{"dataset": "telescope images of galaxies (Galaxy Zoo DECaLS)", "crop_scale_min": 0.7, "targets": ["roundness"], "stem": "deep", "widths": [64, 128], "loss": "cross_entropy", "init": "trunc_normal_002", "learning_rate": 0.0025, "shampoo_beta": 0.99, "max_grad_norm": 1.0, "max_steps": 12900, "epochs": 149.5}
Rows from block 13 of a small image classifier, named by matrix and row number. Each number is 128 + 24 x the weight over its row's rms, rounded and kept within 0 to 255. All counts start at 0. Numbers have three digits each.
After each channel's rows are labels from the 100 images, of 14848, where the channel reaches its highest value: "top examples" is what is common among them. Only what is clearly more common there than usual is listed. The data: telescope images of galaxies (Galaxy Zoo DECaLS). In brackets: how many of the 100.
# conv: 3x3 conv (model.blocks.13.conv.weight, 128x128x3x3, each kernel summed), inputs 64-127

conv.28:101104141123115147128166141092103115174112143085195121124155099103190164151132166121138111142137162141082135171202117145116163083160134095095154111132109109113112115153145161128146130133105133
top examples: roundness: in between (78)

conv.29:108138142172074126144111158136154145178162143119140141160139098138156148116129133131121142141139156056141126153139162137103133135110099125130112138154115159098121094126131161145072154138137148
top examples: roundness: round (51)

conv.102:083117125117148109131092153129090132149133154139130165149175098120129153157125144160136128086125134125109082058119170117114142133142164111125107108149147097133117172143115109080168105101143133
top examples: roundness: cigar-shaped (47)

conv.96:155180127130094126119166125135145144138132123147133125135129127098125117148090143124160112144140110152157175139158158109139116126142159095138145137104150116096186148158137160108124169122143140
top examples: roundness: round (81)

conv.46:146135090169104150184104135111092149090131100112147154135103146084134132136150086173129149102165146159087120141124126118108124110143158147115129160126100172105076138139161157107130090162136152
top examples: roundness: in between (67)

conv.103:113107144159079184112108130165142165096098173112121140162145130131140150120139113117145149112148170114119111137155179153114138182178127159142147109143207182072169108116148116165125121113128118
top examples: roundness: cigar-shaped (67)

conv.125:119154118139121125122124115171121124151161139141139090178158107111130124149145104156113171172136122164128147141125108140129118105077109113148149162105132098146095113114121151119115138142131126
top examples: roundness: round (66)

conv.113:146176157100065135137146130162088130158140114101130121116162111139151128187103087147134153145127173105128129108109109159140151164066140117139110128149111154116152150110154119130130164138112122
top examples: roundness: cigar-shaped (67)

conv.127:107103128122143133167141156116155079101126118124173154106151143169204143135147145113153120101134152142129127112124090143116109148104158139133125180146096139130118156096101099134142087136108144
top examples: roundness: round (74)

conv.77:103090125185130125055144122125120144158146126131122137134121126063177137164171135148126080140191105141142129120145110133121137116141120149127139139131110102121125142146126130091118136173140123
top examples: roundness: cigar-shaped (43); edge-on disk: yes (31)

conv.59:120126104159119113141143169138113093090122171129122127151097109116117157091159144108122147157156092136088131114154117097082133128105145193076135137118110132118115133161130079112100117140096147
top examples: roundness: in between (87)

conv.64:166111118131146132141091203120139136127110137119095128138138114070139149124182131177114155127067148110125119094103137142117108143139114164138109135130118116124142144143126107191145108154155151
top examples: roundness: in between (78)

conv.104:142066156105130128111122097165104146175121121089196100145092081126081119171134104147137156103147129129124149086128123129109116117160099119151142103150128096170084123115125147140133148092106122
top examples: roundness: in between (73)

conv.44:091097095162143136165091133122123089117131142138120131152135132162145157121131175093101087115098119136102182116125119086136121100088109115134125101115110126078143125117099142109107150135118112
top examples: roundness: in between (90)

conv.126:094152134134125135143075157102181131094132167099155095167096120159110125122088082089120154130105140153100130143128141119098090100138135157175139123138146158119179153095142143145106122106148092
top examples: roundness: round (77)

conv.68:157104116172109125142129152122131142108130140147104118164127139096144104157101105141095117106101145114107157129078106142141121123083108138074115091123163116093094157119140141125131105151150165
top examples: roundness: cigar-shaped (29)

conv.40:135146159147166135091148161140123173130123163086122122130101161113117115160139139177119135141125104159101196131167109123124161126158158120165136105110150137116137146163143162142173148114146141
top examples: roundness: in between (80)

conv.53:150096130029106069112151125118086098105150128154137120130114122120137180157152141129114103127089154113114097146123155126101147088106133116172173107094114071144093114103130137129126122122103120
top examples: roundness: cigar-shaped (71)

conv.107:111114152113114113142116116107134123118105120092131124174112121151074117166102082159138103131132169122148077173163112106110143124112111108148094105099110166104111129130126146159131114153148104
top examples: roundness: cigar-shaped (29)

conv.27:119132117091131125119117075120156156085136168127105127140154123135139134109072138138184140147128104150137132120138148119131134179139132158093116126131150106153171122142120127135114209157096092
top examples: roundness: cigar-shaped (57)

conv.99:116151136090138145126084138138131122120113082161148131144125129082145110130128143142135157123162145116125111196144169101089108133126117148163110126169121104113162135094120141108126157131115151
top examples: roundness: cigar-shaped (52); edge-on disk: yes (43)

conv.5:135126168064104090153143120132110107126107112135077126092123107169147106119123109131139102143104114091122154138118107109118127148153138153088143148123154124125137124096097103199156134143120157
top examples: roundness: cigar-shaped (27)

conv.31:169160115088132115171109120066118133084144135114073112154116173108127092098109134105126122143137144142077098152107149144105137123132091124118136094150099104138104092079163103150123141088153079
top examples: roundness: cigar-shaped (50)

conv.114:098142147123087126138176132129141119107147164140118143187120111145126095132108110158106156105131113143128107173121089121138101127180068089170112144154120139126137144106110120151144133089153128
top examples: roundness: round (82)

conv.118:113110148102092123096133132112135129108147133129126138161137124157119129076138129102127122106122133135119099128164136165126165108117124171120112085118139124121096122124144123118130110105128163
top examples: roundness: cigar-shaped (69)

conv.6:137178123140098109139180136168125146113156127153134123158118171140106117142129094142163116113194165130110115157078160086114144124168126112157140137164157139103135149150139159123086111165164163
top examples: roundness: cigar-shaped (45); edge-on disk: yes (42)

conv.60:130111164202142141112118101167118138138102112135181140103098136100117128107125090103139138137094129172146152093141121159174119125121150092134121147087154112140113091133099117144128152145107092
top examples: roundness: cigar-shaped (59); edge-on disk: yes (32)

conv.47:161153118154135192147145103128112163148149155134116157149098132141115096136137118139131100164123094143103128121130079167167122118122141161093127161162109120112151134119160121138130198128149151
top examples: roundness: round (72)

conv.75:151106139128096161110122113097130151103087090134108152119144163120118100160165123145154157142163166114141115109074139126141167147084132152131130097131128123127113147103131124105193123119149131
top examples: roundness: in between (90)

conv.57:150168146155137172149145107125100110161133129076124162145142160138149096124080123103153093130174139161105168156169111108140137151152106126096130172151087123127161136121131127100121127165142121
top examples: shape: featured or disk (60); edge-on disk: yes (51); roundness: cigar-shaped (37)

conv.112:135133155175096116137131162106052124142121100148103114105124105100126088144106179133118138132147121129113123096148146157084112128122104119120139139182125137134197142094132124136115170143119128
top examples: roundness: cigar-shaped (59); edge-on disk: yes (25)

conv.32:165122149126124128122114141141111147099136134156143133125144135133129201108133136165152192173114143148116113119112167137119122113182115124116118151112122108107124140119113141126089123137178124
top examples: roundness: cigar-shaped (30)

conv.8:156110159131095134116144128165130142140101143165112104125093099158082127155176084134136175159114158095080120112096144128111138132162125149134119141144128163115101112142121084166103133155145099
top examples: roundness: in between (89)

conv.9:117146101145100103131103076136086152091122153096163109130148146147132151137148158118137133132127180122124135082089148117133139178087149132149095111166163175132127117138149114156115148105148112
top examples: roundness: cigar-shaped (76)

conv.117:119169159113137166093124125092157158136097123095133137136123127136109117122130127156179117119150100111107097103113145149122111120183144185167107111116151159176148134108123104152145121120148140
top examples: roundness: round (93)

conv.10:130119154138137130101127104112104126086138133120082138142168123087171082121080132112076074103098124097099128148094103146161130138130115156114119122129126095149094166146139168137125129150122148
top examples: roundness: cigar-shaped (30)

conv.33:115117123175140128144105132118097124128185086140148165139109073161130121128141115149130127148112144113115161156111105104147128091120140124162113149129122161119160136123120175099137149152107142
top examples: roundness: in between (75)

conv.108:111103143140152107117143107130095114123147083096149113143181133153169152131142092163140130145159120119157103104131147114105170155118124128119128128117197107133143155143114110097133097115115135
top examples: roundness: cigar-shaped (66)

conv.14:141151104099123097112143204144112121172126111134101096150142128094136124126184129147078125160121145101123113085115093136114159101138101098129122127126139138111163137149136114119125127114149114
top examples: roundness: in between (63)

conv.119:111127127134155126145113106120100149098145096152106170133140138186160155131160129117173141119132155124112168186113130135130134128116133125122088115150099151114108123140134196093147114101138136
top examples: roundness: in between (83)

conv.23:137168128056173126150130126131119120109127135144148112106157118101116164140142143138147111143136117135094123068154129155100152142138128112072110120166141117101153107129104156083172182125129130
top examples: roundness: cigar-shaped (61)

conv.24:123097145073126130122150130124116118108148134138127114159150129159115151119143138143117133145114118128092118069148139114110128092144182089152135127129151079105094087184150142111125114101130136
top examples: roundness: cigar-shaped (57)

conv.71:148178109122139139086112117111102156151129149131148129105115136090137088157150142155166139148170067144134111115172121122157162140118114154113101124170103144181151120131121109100143137192172161
top examples: roundness: in between (77)

conv.86:117135132139142108163124133179145089147142166134165126137077116149135150138143109097144129075174104113105110147124137095108177135122146098124139121120097141146087135121115100087152108153131106
top examples: roundness: cigar-shaped (42)

conv.115:121094137113128110133142080111079113102158152179163106085097159139149145135143127185109157105107102136118111134136157121124178079112155109120124130126115138123162120111121135107165151103113087
top examples: roundness: in between (69)

conv.87:076146159154135127150089147120123146117141170121166138142103154125130081082103114151111097124130115119111120187113137116137132102174121123146066130134188127158135134105130119105143143168107179
top examples: roundness: cigar-shaped (60)

conv.123:166108169201138167128143108116116153069163126116198116117152133153154152178105117104088128162140149104132105135137092128137119182179143130132136102090162134140124129138105122108092111126142166
top examples: roundness: cigar-shaped (74)

conv.106:139117131128150133121117137145071153145148148144186128174140148068098118157112113134138137100146114130130123105129133169146139147126132089110188151112132102119106086163123153139149190140118153
top examples: edge-on disk: no (58); spiral arms: yes (49)

conv.92:147153170101127114147133156133107139153157151106114156138087112081141134155146146128147115163086112117120136154104144082141148165115129140095134138168122133164109120170126124122107127154141138
top examples: roundness: in between (69)

conv.56:139123138136103075132155144122144124111155127144142133108134108134125142131113144125109122132125132134133070127096098156132086149150139153128124091135152105116097147107164094144135189114155082
top examples: roundness: cigar-shaped (67)

conv.1:126140144071091096173172136094137133113114111077103130124139179158087124112134132114143137158099143148097143123120104127136137097133181106104128144092123114111106093120095151111155096125100106
top examples: roundness: cigar-shaped (54); edge-on disk: yes (26)

conv.2:161121137154082131091152143136119138074138161100075104110143182145118121109138118152089136156090092123106087125115087122099101145105099129140130130124180129119105127081156134107128103101097115
top examples: roundness: cigar-shaped (49); edge-on disk: yes (47)

conv.66:114080104173133145130095100119078108144145106132109126174119156092178131175091131143148149098155120144153126148113100130135141128147171127099188136128076142120136103129151145150134105143119151
top examples: roundness: cigar-shaped (51)

conv.85:146095117201134104169118169115170152145144156104114109134114131096159148133134125118129092161135136139124120136106164173144153096127142109098139099152118166164108127106153102193096125114133115
top examples: roundness: in between (75)

conv.15:118110099160157117130093115145122115088177109151134143098152112140113093149138139143157152121164132126123104154102105164144122154130142119069148094118146150123159144134120117165173175124136161
top examples: roundness: cigar-shaped (26)

conv.84:124159190098092126123151148150113124149135157105166125159111130145124131200136117119161130157119138125110138131118125148102141100161101140081109114141090089111082145129141138130109094173126151
top examples: roundness: in between (73)

conv.39:148114158112119141067122097062078121147168114136078124101125138095132108156115133126126116096130108122122107122132161098118085063149136091142129115133083178122122126139097094105132092149114097
top examples: roundness: cigar-shaped (53); edge-on disk: yes (37)

conv.83:097178129125100110126177151129116120129114123115153119103121162158107116165107128129099125119176122192115130110123107123119113109173133115143110131127153159129118100127153143119137166148160123
top examples: shape: featured or disk (67); edge-on disk: yes (61); roundness: cigar-shaped (28)

conv.50:132147068124103130137098156157147107101176135133086129148119163107111120108128129138133112105158096112093127142151162117133140132107124119101182142099089137120049112147147129089140141117111106
top examples: shape: featured or disk (71); edge-on disk: no (60); spiral arms: yes (40)

conv.34:105137140139142115133107141145136101130177131115101125146117127156127114129129155134098098129086127155159113084124096177158154084146126163074133162056124074130120173114162157076090090106124148
top examples: roundness: round (92)

conv.43:139113103157126148114121112164141138116150145178126166120094136064121121104162146116147155169140125098107109153107163128115121147112122115124097100105125142106156146140167135119133113146158146
top examples: roundness: cigar-shaped (46)

conv.122:119108132114182174116107106167150100121136118137061100129150110140153134099114131106147161149115133078178153083123114147127146119155118103110118116114136095102147098133120140158137135158140141
top examples: roundness: in between (74)

conv.82:150087128091072125152077148112092128124171098088138109128132116113103178172116126150118144147099121153136131107134106118161131142100121089152143130123117126129125126132139161133133129167110124
top examples: roundness: cigar-shaped (69); edge-on disk: yes (25)

conv.41:109132148110117113116119097135137146087141104124091145111141094136159101125121180124150124153172143084100126168106122094117102116141122111163135088153113138124167146139144112144162108149153136
top examples: roundness: round (91)

conv.65:083122100127144113109126165090117107150072118090149132136131125092085091115126139141101139115117128121136099092134168119114098118147123116070108135137117073126116097141123114130098097109121155
top examples: roundness: cigar-shaped (29)

conv.79:170089144127097168120150087123130109144118103170107088148160115144135116130162127161158156108163129144115126145129064110183152127120084111087116132125099105095121103116112121152118131179138162
top examples: roundness: in between (84)

conv.51:116074174162079135105135074134108123150135186136093115154140147137124126138138142121152185112143113127157097132155130139127120192126126143091131121161183137124123095110124138144165123113129128
top examples: roundness: cigar-shaped (75)

conv.110:107175111121130162140135064122127117135138098135111124136110130088129114085135129108142129128199105139106101124104165071107151130183104133134139135164149108085169119096137164108156172108127113
top examples: roundness: cigar-shaped (67)

conv.49:145214057123112140139124132144141101134104162139156119113096126151072139091104148148138138108136083112102109150141112101154092130138138142143106135087133131106183118160120101125124153134094143
top examples: roundness: cigar-shaped (67); edge-on disk: yes (28)

conv.20:096135097108136107151106172157122130154124165121139143114123152155122157163168149122129111074135126120151134100119121156132128086083123107131088081161164147130104068147125088146135129117124128
top examples: roundness: cigar-shaped (48)

conv.13:151130159117084130143114119130118144110130128109147112112079133127131098106082086164149121109145183101116125141113123143131167163120135130156161148132096125103169114087132128091128136192133116
top examples: roundness: in between (71)

conv.91:107115135135114128149103169139150124149147157111177140122122149197117088115119125116118129117145169102104117120119149167140120132086127137144154115110152172177141155097142108155125111113168077
top examples: roundness: in between (73)