Weights of a small image classifier: arch vgg, norm layernorm.
Rows from block 13 of a small image classifier, named by matrix and row number. Each number is 128 + 24 x the weight over its row's rms, rounded and kept within 0 to 255. All counts start at 0.
After each channel's rows are labels from the 100 images, of 14848, where the channel reaches its highest value: "strongest on" is what is common among them. Only what is clearly more common there than usual is listed. The data: telescope images of galaxies (Galaxy Zoo DECaLS).
# conv: 3x3 conv (model.blocks.13.conv.weight, 128x128x3x3, each kernel summed), inputs 64-127

conv.88 [162 145 132 125 112 168 111 141 137 115 106 110 111 172  98 135 154 117 118 143 143 114 144 120 137 162 110 127 146  66 126 143  96 138  84 155 113  97 163  81 124 110 122 163 141 147 143 117 121 157 154 150 158 132 138 111 132 177 124 112 174 113 112 144]
strongest on: edge-on disk: yes; roundness: cigar-shaped

conv.95 [124 101 101 122  68  97 129 132 143 101  90 130 110 139 148 101 125 139 141  96 116 121 174 104 108 124 137 150 130 125  98 135 125 153 148 107 161 135 135 165 110  99 115 125  78 125 108 130  53 174 144 181 115 160 129 127 124 148 133 136 143 137  94 130]
strongest on: roundness: cigar-shaped

conv.36 [106  96 111  75 125 101 133 147 161 109 113 105 164 117 180 121 185 145 130 146  69 115 106 153 133 121 121 104 144 134 110 138 125 142 139  65  89  90 133 128  92 147 141 136 168 117 120 111 154 145 109 141 146 127 117 149 101 149 123 132 145 112 102 129]
strongest on: roundness: cigar-shaped

conv.62 [114 105 145  84 108 162 123 142 146 130 140 110 140 162 131 105 117 119  79 121 101  99 119 144 151 150 154 159 175 125 141 121  97 120 114  98 130  97 127 157 112 152 119 146 138  67 150  64 106 124 150 132 167 126 132 117 121 143 143 125 122 115  93 134]
strongest on: roundness: round

conv.67 [148 112 107  79 154 104  77 109 141 113  84 152 137 137 141 117 135 126  98 164 140 103 101  90 109  71 127 164 149 105 134 119 106 143 167 136  89 180 133 101 104 105 137 148  82 123 139 109 113 108 151 108 139 124 140 133 125  89  91  81 145 118 120 111]
strongest on: edge-on disk: yes

conv.105 [136 171 129 107 113 165 114 179 106 115 147 154 121 161  86 128 156 162 161  93 157 146  90 137 110 153 111 139 128 176 139 121 162 112  93 108 106 143 115 104 109 152 133 122 115 140 170 102 125  85 116 138 132  97 168  83 152 133 112 147 102  74 111 112]
strongest on: roundness: round

conv.0 [126 200 148 112 117 123 122 107 155 149 122 132 179 106 187 129 131 123 121 109 149 101 101 172 118 134  94 101 143 151 111  93 108 157 140 125 106 154  88 159 122 114 102 142 155 119 102 121 127 119 100 158 139  94 142 125 127 128 149 140 138 115  97 125]
strongest on: edge-on disk: yes; roundness: cigar-shaped

conv.35 [110 118 116 130 120 115 130 138  58 100 134 149 104 105 151 120 137 120 118 116 161 125  99 158 139 153 124 126  89 195 114 128 139 122 124 127  99 108 100  85 154 108 150 157 126 142 115 140 136 127 136 103 143 109 142 126 161 133 134 139 119 139 104 101]
strongest on: roundness: in between

conv.116 [117 128 166 167  72 132 126 133 128 142 127 112 130 137 134 101 106 114 112 117 129 114 149 152 119 120 120 137 122 115 156  81 156 138 149 170 162 124  88 107 135 154 118 155 112  81 104 114 124  85 152 131 110 135 133 114 141 184 125 121 139 141 116 143]
strongest on: roundness: cigar-shaped; edge-on disk: yes

conv.90 [136 109 128  75 120 128 160 169 134 136 113 115 109 148 112 140 111 102 122 132  71 110 163 129 108 106 108 139 105 142 152 106  80  90 153 114 159 116 152 153 110 118 152 111 132 121 156  95 135 112 133 136 114 134 115 148 138 114 132 128 133 107  85 118]
strongest on: edge-on disk: yes

conv.17 [107  89 108 134 149 110 130 106 159 110 111 110 120 138 147 140  65 186 120 141 169 119 112  62 134 151 153 126 128 151 111 116 154 132  92 135 147 107 118 162 113 131 117 129 168 108 142 169 134 112 100 134 104 144 170  96 136 146 145 106 151 105 165 106]
strongest on: roundness: cigar-shaped

conv.109 [160 151 123 118 145 125 134  85 104 190  95 126 141 113 158 138 101 109 105 116 122 109 136  92 146 121 109 148 161  82 160 133 124 124  97 137 122 167 111 100 134 165 158  92 155 143 157 102 192 114 107 102 143 149  75 125 112 137 138 170 154 130 140 136]
strongest on: roundness: round

conv.3 [102 131 143 110 142 131 104 170 117  99  99 138 172 143  93 144 125 154 138 109  97 143 138 109 145 141 110 109 142 146 159 103 140 142 121 152 122 104 122 158 117  84 135 154  99 114 176  95 104 154  91 142 104 117 127 113 137  48 116  90 103  97 123 138]
strongest on: roundness: in between

conv.18 [142 130 139 132 131 161 140  84 176 108 128 104 113 157 147 141 159 112 164 112  97  80 171 109 178 109 119 111 101  88 140 127 100  99 130 126 152  81 143 102 118 163 119  88 108 129 141 150 175 143 124 142 146 111 152 131 121 139 174 125 114 141 119 140]
strongest on: roundness: round

conv.63 [124 112 110  68 163 154 132 131 116 131 136 145 161 154 145 122  78 114 122 119 131 123 122 120 113 121  47 166 148 130 102 112 147 132 117 132 136 145 119 103 111  98 120  80 118 122 113  96 166 133 158 164  99 140 151 116 111 121  96 105  97 122 101 102]
strongest on: roundness: cigar-shaped; edge-on disk: yes

conv.100 [111 171 121 120 118 118 122 127 140 135  94 129 119 130 138  91 117 103 118 133 117 122 129 183 122 154 114 147  97 138 127 152 114 119 134 125 120 152 113  95  92 101 103 164 127 143  97 102 127 123 150 137 156 121 173 130  94 130 167 125 109  82 100 137]
strongest on: roundness: in between

conv.120 [106 128 149 176 144 104 125  91 147 138 103  86 124 169 133 119  71 132 129 149 112 178 100 115 144 144 112 137  96 146 125 114 119 141 146 115 157 138 134 129 137 146 128 162 177 112 178  98 147 105 135 128 183 184 153 133 118 137 118 121  82 148 149 125]
strongest on: roundness: round

conv.16 [180  83 107 127 138 139  94 117 134 119 175 138 121 173 159 129 174 135 110 126  83 108 128 129 139  94 111 173 149 135 113 141 129 178 100 142 157  89 153  66 104 116 118 145 126 119  77 118 114 137  97 144 118  91 122 161 106 144 145 139 108 125 121  93]
strongest on: roundness: round