From a checkpoint of a small image classifier.
Model: 1.43M parameters, 24-pixel images, arch vgg, norm layernorm, activation relu, depths [8, 8], widths [64, 128].
Training: soap at rate 0.0025, 12900 steps, batches of 256, held-out accuracy 84%.
Data: 22083 training examples, 149.5 epochs.
Rows from block 12 of a small image classifier, named by matrix and row number. Each number is 500 + 50 x the weight over its row's rms, rounded and kept within 0 to 999. All counts start at 0. Numbers have three digits each. After the name is the row's rms in percent of the matrix's.
After each channel's rows are labels from the 100 images, of 14848, where the channel reaches its highest value: "strongest on" is what is common among them; "peak at" is the part of the image that holds the peak. Only what is clearly more common there than usual is listed. The data: telescope images of galaxies (Galaxy Zoo DECaLS).
# conv: 3x3 conv (model.blocks.12.conv.weight, 128x128x3x3, each kernel summed), inputs 64-127

conv.81 106:447506461439432383514365523658492525458425478452501443572426464524458496533609501485593529505529448492540487417564437428597570500531547537506551518452551446525533420540521501539468444441500497
strongest on: roundness: in between
peak at: top centre

conv.55 086:575439489464573496465561407564457538511472524478553508508615408515465576437513380461554538453531497531450492498479444465458482521464433524517554508498550482576497498436457489495378388545439530
strongest on: bar: no
peak at: bottom left

conv.37 118:470520577513480395583462467463588510516542528472537547447497477441509506535489463523527533529484573483417510473498547544520453512515473492512455560493547482544648537556457482457423407500473579
strongest on: roundness: in between
peak at: bottom left

conv.11 095:487582503543451441508516574473551467591534576537462428486502422519504531549423501428516533405431510548439496524577612535520529469450415572511556523585535477433500530499512514470471492556477454
strongest on: edge-on disk: yes
peak at: bottom right; bottom left

conv.54 084:499647479431483523501514524551558417551513452531489434535474558532516513450468581604549538512558384450497453566505501530540522497534509417466487516529432492512398479516402550530552457455532467
strongest on: roundness: in between
peak at: middle right; top centre

conv.62 089:512617390533515487549477522452424508513491450354488537431412447563587525489441497442514498468444499571471567463479496543487502515435514461485536561487541468494506456438619415501500478460501464
strongest on: edge-on disk: no; spiral arms: yes
peak at: middle left; bottom left

conv.97 088:433422470577494433427488461424555538498484496437555502463578528552474542478443474492331467467526490544436469456469516498513410424530471534526538483380506462447512501557512466423590421506485482
strongest on: roundness: cigar-shaped
peak at: top centre

conv.112 101:579523449518491452428451497525486517531456450590447472436508471627528502487431502490513582548490480397504523503521470678486513549443599480497533492574518475532466494575505551499480485510492489
strongest on: roundness: round
peak at: bottom right; middle right

conv.3 101:517473551476462408500497512453456497558459525453449530607532416498590525446387458562495500513493428472514475479405477581456491468453473520450481548435614512556480477448398430469457474558575515
strongest on: roundness: cigar-shaped
peak at: top left; top centre

conv.77 087:541509473535521464551410480489534400494527448496471509497515447698535502517500557464500498549571450438561536471566458493539449506421529486465559452402446537593520421431573502461462516539465471
strongest on: roundness: round
peak at: bottom centre

conv.15 100:535437472403489488581528507534508396513524421452606531474514463509445507460456404565508412508480446562536511471546504515440447525478434420473520520449408529490524468464491528449471504491486465
strongest on: shape: featured or disk; edge-on disk: no; spiral arms: yes
peak at: bottom left

conv.53 099:411481582572372583512579529513500580484568547440526509420537437515543523415424533545521530473489464651486477452566441470500475528460492449468600577419490507533495481497506478484482482502439489
strongest on: roundness: round
peak at: middle left

conv.60 098:490515511602412523483539491474548524471497535507515504509514555588423487534616578520503519516508522567506497554428472529504428497482440551461645401541474530522457474473533442550392513502479522
strongest on: shape: featured or disk; edge-on disk: yes; roundness: cigar-shaped
peak at: centre; bottom centre

conv.22 098:475422481475517588527447555461448521515433489434553505589551469480390422434531551507541477533499485617423379567445523484499433470541506430507442553607498483393543512480451546518464556505471476
strongest on: roundness: cigar-shaped; edge-on disk: yes
peak at: bottom centre

conv.28 110:514519477509485517481524445467524454521498469526489597502517539552467531424424556506562524462544453541482470469498405466445484481560464473498492524466546565551491483543458442353493432530479485
strongest on: roundness: cigar-shaped; edge-on disk: yes
peak at: bottom centre

conv.27 082:530586408529444546458424447545428533507454479436594466471532569519570456438555364517437475521564509504457491493524506531485555428423532488502579495549423524482507486520446515500537466595547541
strongest on: roundness: in between
peak at: middle right; top right

conv.0 090:587521494401605526389548529512541497520450504578427457503624472451471541509508451527533458447491550576494528506505513537465524520446544500464407493527448554422433553515422517468572475605526497
strongest on: roundness: round
peak at: top right

conv.59 100:458491535454455526518385524482529441509505546504476622478549504473451540455520423523489528524554538523554412492509563543551493515492474422537357519507521537564603469450487572457442437457514494
strongest on: roundness: in between
peak at: top right

conv.33 084:530537584585582524577505559595504427485472474431455496551581617615482524532476573491532597504479530440530532569463441403540475434476562642470494415451515515491462395457537409451417552573590545
strongest on: roundness: in between
peak at: bottom right

conv.13 098:529526563482584476412586505563561482470481527605432458534566505535573544563549480565527433578483496480473505402483467520454471463471452477473514440495474525511405520481457472388474525502406528
strongest on: edge-on disk: yes; roundness: cigar-shaped
peak at: bottom left; middle left

conv.80 106:478486592521413501441349451447498534475497503561465472484504479504455521437560450537567488478503549527525470516508568527412493536585458484498500539552455558473485594454523577402462441501467544
strongest on: roundness: cigar-shaped
peak at: top left

conv.122 112:445466474477446534606593567431541547479516469539603555479480546553441382442505494563482431461490583552500446516457540465456471430493438451517450416467485437459441517527588513466509455465472461
strongest on: roundness: cigar-shaped
peak at: top right

conv.70 103:455409564476637452510472456544579488524419543499520449478468448524486456521482531531493508468529476418443568422521547504511584484480526489474504445563548575462466504425472475524518442491521455
strongest on: shape: featured or disk; edge-on disk: no; spiral arms: yes
peak at: bottom right

conv.109 101:508401521541482511566559527434499553501521584551476511566371518509514496537521547548497450509529430507425603521465479484505504578456615523457547582503582404482502487525500437511555464524459465
strongest on: roundness: in between
peak at: bottom left; bottom centre

conv.101 103:473439491439475455450476564483505537487481554555454556497388379502574545492438594413406597456516517506468455458467528546485516546601488485468523488550505559470558426469588428479467475518484455
strongest on: edge-on disk: yes
peak at: middle right

conv.36 099:498564548480406470527462534564438484496482422437476542483505565578537445466412438455581496425451421442479531403530474510413464562476536524447424548537483522530526493467447551501476514484560519
strongest on: edge-on disk: yes; roundness: cigar-shaped
peak at: middle right; top right

conv.25 103:512504484527572529467484464531463531499494536496467447559479419505618631596491620472562545545505472498574472479487570542512543499470374534479492407422490508477438525504467483509475515454465589
strongest on: roundness: cigar-shaped; edge-on disk: yes
peak at: bottom left

conv.110 097:511446456512578486533463517419432508506485544563564547509489452491464430465543493513505519556547480526549494527429505547428520430537434482559546405534468455536564466553576487537489463470452585
strongest on: roundness: round
peak at: bottom centre

conv.68 103:511571587454463541598475428562506431518456470505515435511531496504533489536534499617494542453575516506519483462601568564613444511496480522501492499440507473452591558485511553514464479556481463
strongest on: roundness: in between
peak at: bottom right

conv.106 106:455435523502426530565440481478454531509529499495587553532455505505463532456482502490466494495495533674452488506417498496492460427481422598491478485571434372508620527547526532534501404457469514
strongest on: roundness: cigar-shaped
peak at: top centre

conv.71 119:471473441682470500440452413425479520519486417438446538504466516504494478567483516505525561417519432557506466489464569517549445556536511546457473536595576446591547514439471509496464522540506461
strongest on: roundness: cigar-shaped; edge-on disk: yes
peak at: bottom centre; bottom right

conv.75 087:495471441508449432548469475434476534439547456502477451540419474501469436638521519538438530541362407472404531452430528504446440514528571518453544374489529523475526489457542535452461492520534471
strongest on: roundness: round
peak at: bottom centre

conv.66 103:521415588434517467500521488601501525391531452459524510468454553457475482529583558447559512570476462493570565508507556392486499581558639511521523499372584452577369427473529514523508513434470463
strongest on: roundness: cigar-shaped
peak at: middle right; bottom right

conv.98 094:610480494492510571539474550525431478569566518556560558499594508649469372500572510473506491511550534489440507498440527547453534504629505533480489480523484496391605482486554553552506499419541490
strongest on: roundness: round
peak at: bottom left

conv.29 116:522488462481509554522446445493399579536516542500561398569486473477549433532469470451518509509492530516400461485545474486422522496457543561548579508441486518524469470495572561531508449552580563
strongest on: roundness: cigar-shaped
peak at: middle right

conv.19 092:545525496430554571457541523476644517423577568501515486486423495505452434571470436497481566489530586434447517518447470436467427527438456458472514476387500513430454527494463507454463541449510533
strongest on: shape: featured or disk; edge-on disk: yes
peak at: top left; middle left

conv.1 100:550568497530533501565538453472581431539549410496494525527504582466413452485527433536466539405523437543503477548490501487458457478411527458414474535456415461435399447558484462579395518534461526
strongest on: roundness: in between
peak at: bottom right

conv.34 097:525516502459559428490501473529479489472533450500541507568421579445495503514455510496558503481477476498491547500499502515580537560507554506553475477366534450501499508585520479495527481508481487
strongest on: roundness: in between
peak at: bottom centre

conv.64 101:480528406456497543478508589573513547432583505547454518454461446470602556463509605435526427477499501491469554644519508517536553554496542473509495462535561529518431526590515471561546466546543558
strongest on: roundness: round
peak at: top left

conv.105 096:517473507609587475543488505568545469522532520555432445511552533516497559536470455493457496484551508494472481492478530543513571467493579498537447472538511515470518496549524454519523520569361483
strongest on: shape: featured or disk
peak at: top left

conv.18 106:483464471490484501650581514461462639555567550556551451372566528513472560574421513518415477531526434600525529478491507487443476441519396473465469421588531564486557490487446430521485506486438472
strongest on: roundness: in between
peak at: bottom centre

conv.125 101:453500571462489527516480491533525463421486459364419451435465419539535498559591508368585552524474629381497589475530536530512565544508474448536481557543498421476488496460481485497495478557403472
strongest on: roundness: in between
peak at: middle left

conv.4 103:437527550480593475482671447439559579461515587470490524501472538531453438507459519519474494501434412490511571471404511443485515412442501472520491520580540480627549511479502511449496480391425557
strongest on: roundness: in between
peak at: bottom centre

conv.49 108:535547524508486667530532527503582461462536478490492457473506599506475454502580473478452474565504545477492471564532523572475507438463598497515483458581491458510463646594565543531424397549503523
strongest on: roundness: in between
peak at: bottom right

conv.39 096:466447448600522532500460459503540380523447455400507601558519520599515513504489363531491486437516550463530541500456490588509521562533557434409486486603478486442476464466426569501470500486538539
strongest on: edge-on disk: yes; roundness: cigar-shaped
peak at: bottom right; middle right

conv.16 095:436472529487501453457480553510544450449446493479629523492484522492472473478478567470626498462514404536509535553503536455499569463459563497515497492404518509526453652482589438527487540541507499
strongest on: roundness: in between
peak at: bottom left

conv.67 104:426489605517490471453503530430506493533642403525498511513490623517551454488552496446509446555505472492454488507466445486481585470569575366526439484461399529440408623455541593467464471527525518
strongest on: roundness: cigar-shaped; edge-on disk: yes
peak at: middle left; top left

conv.116 086:468535561505482546469517481422590579474495532461462440591427440425453520485488480500510547459480472407483513500476513468495495505379493408517491421497492490477379410468557488485539549509566543
strongest on: roundness: round
peak at: bottom centre

conv.44 096:477483539555509579629585506473502499508602489513512548484448488473498469551546440500395515377511488624530445561458572558322512499528498554482466517505462494500506493545504446477516429575497500
strongest on: roundness: in between
peak at: bottom right; top right

conv.26 107:484541459538522465512507465529434470548477461434488415433440442503569546478542559580468419500530521589472464534583471500480590580448550500505505388510494437507498576623505579524480492548579529
strongest on: roundness: in between
peak at: bottom centre; bottom left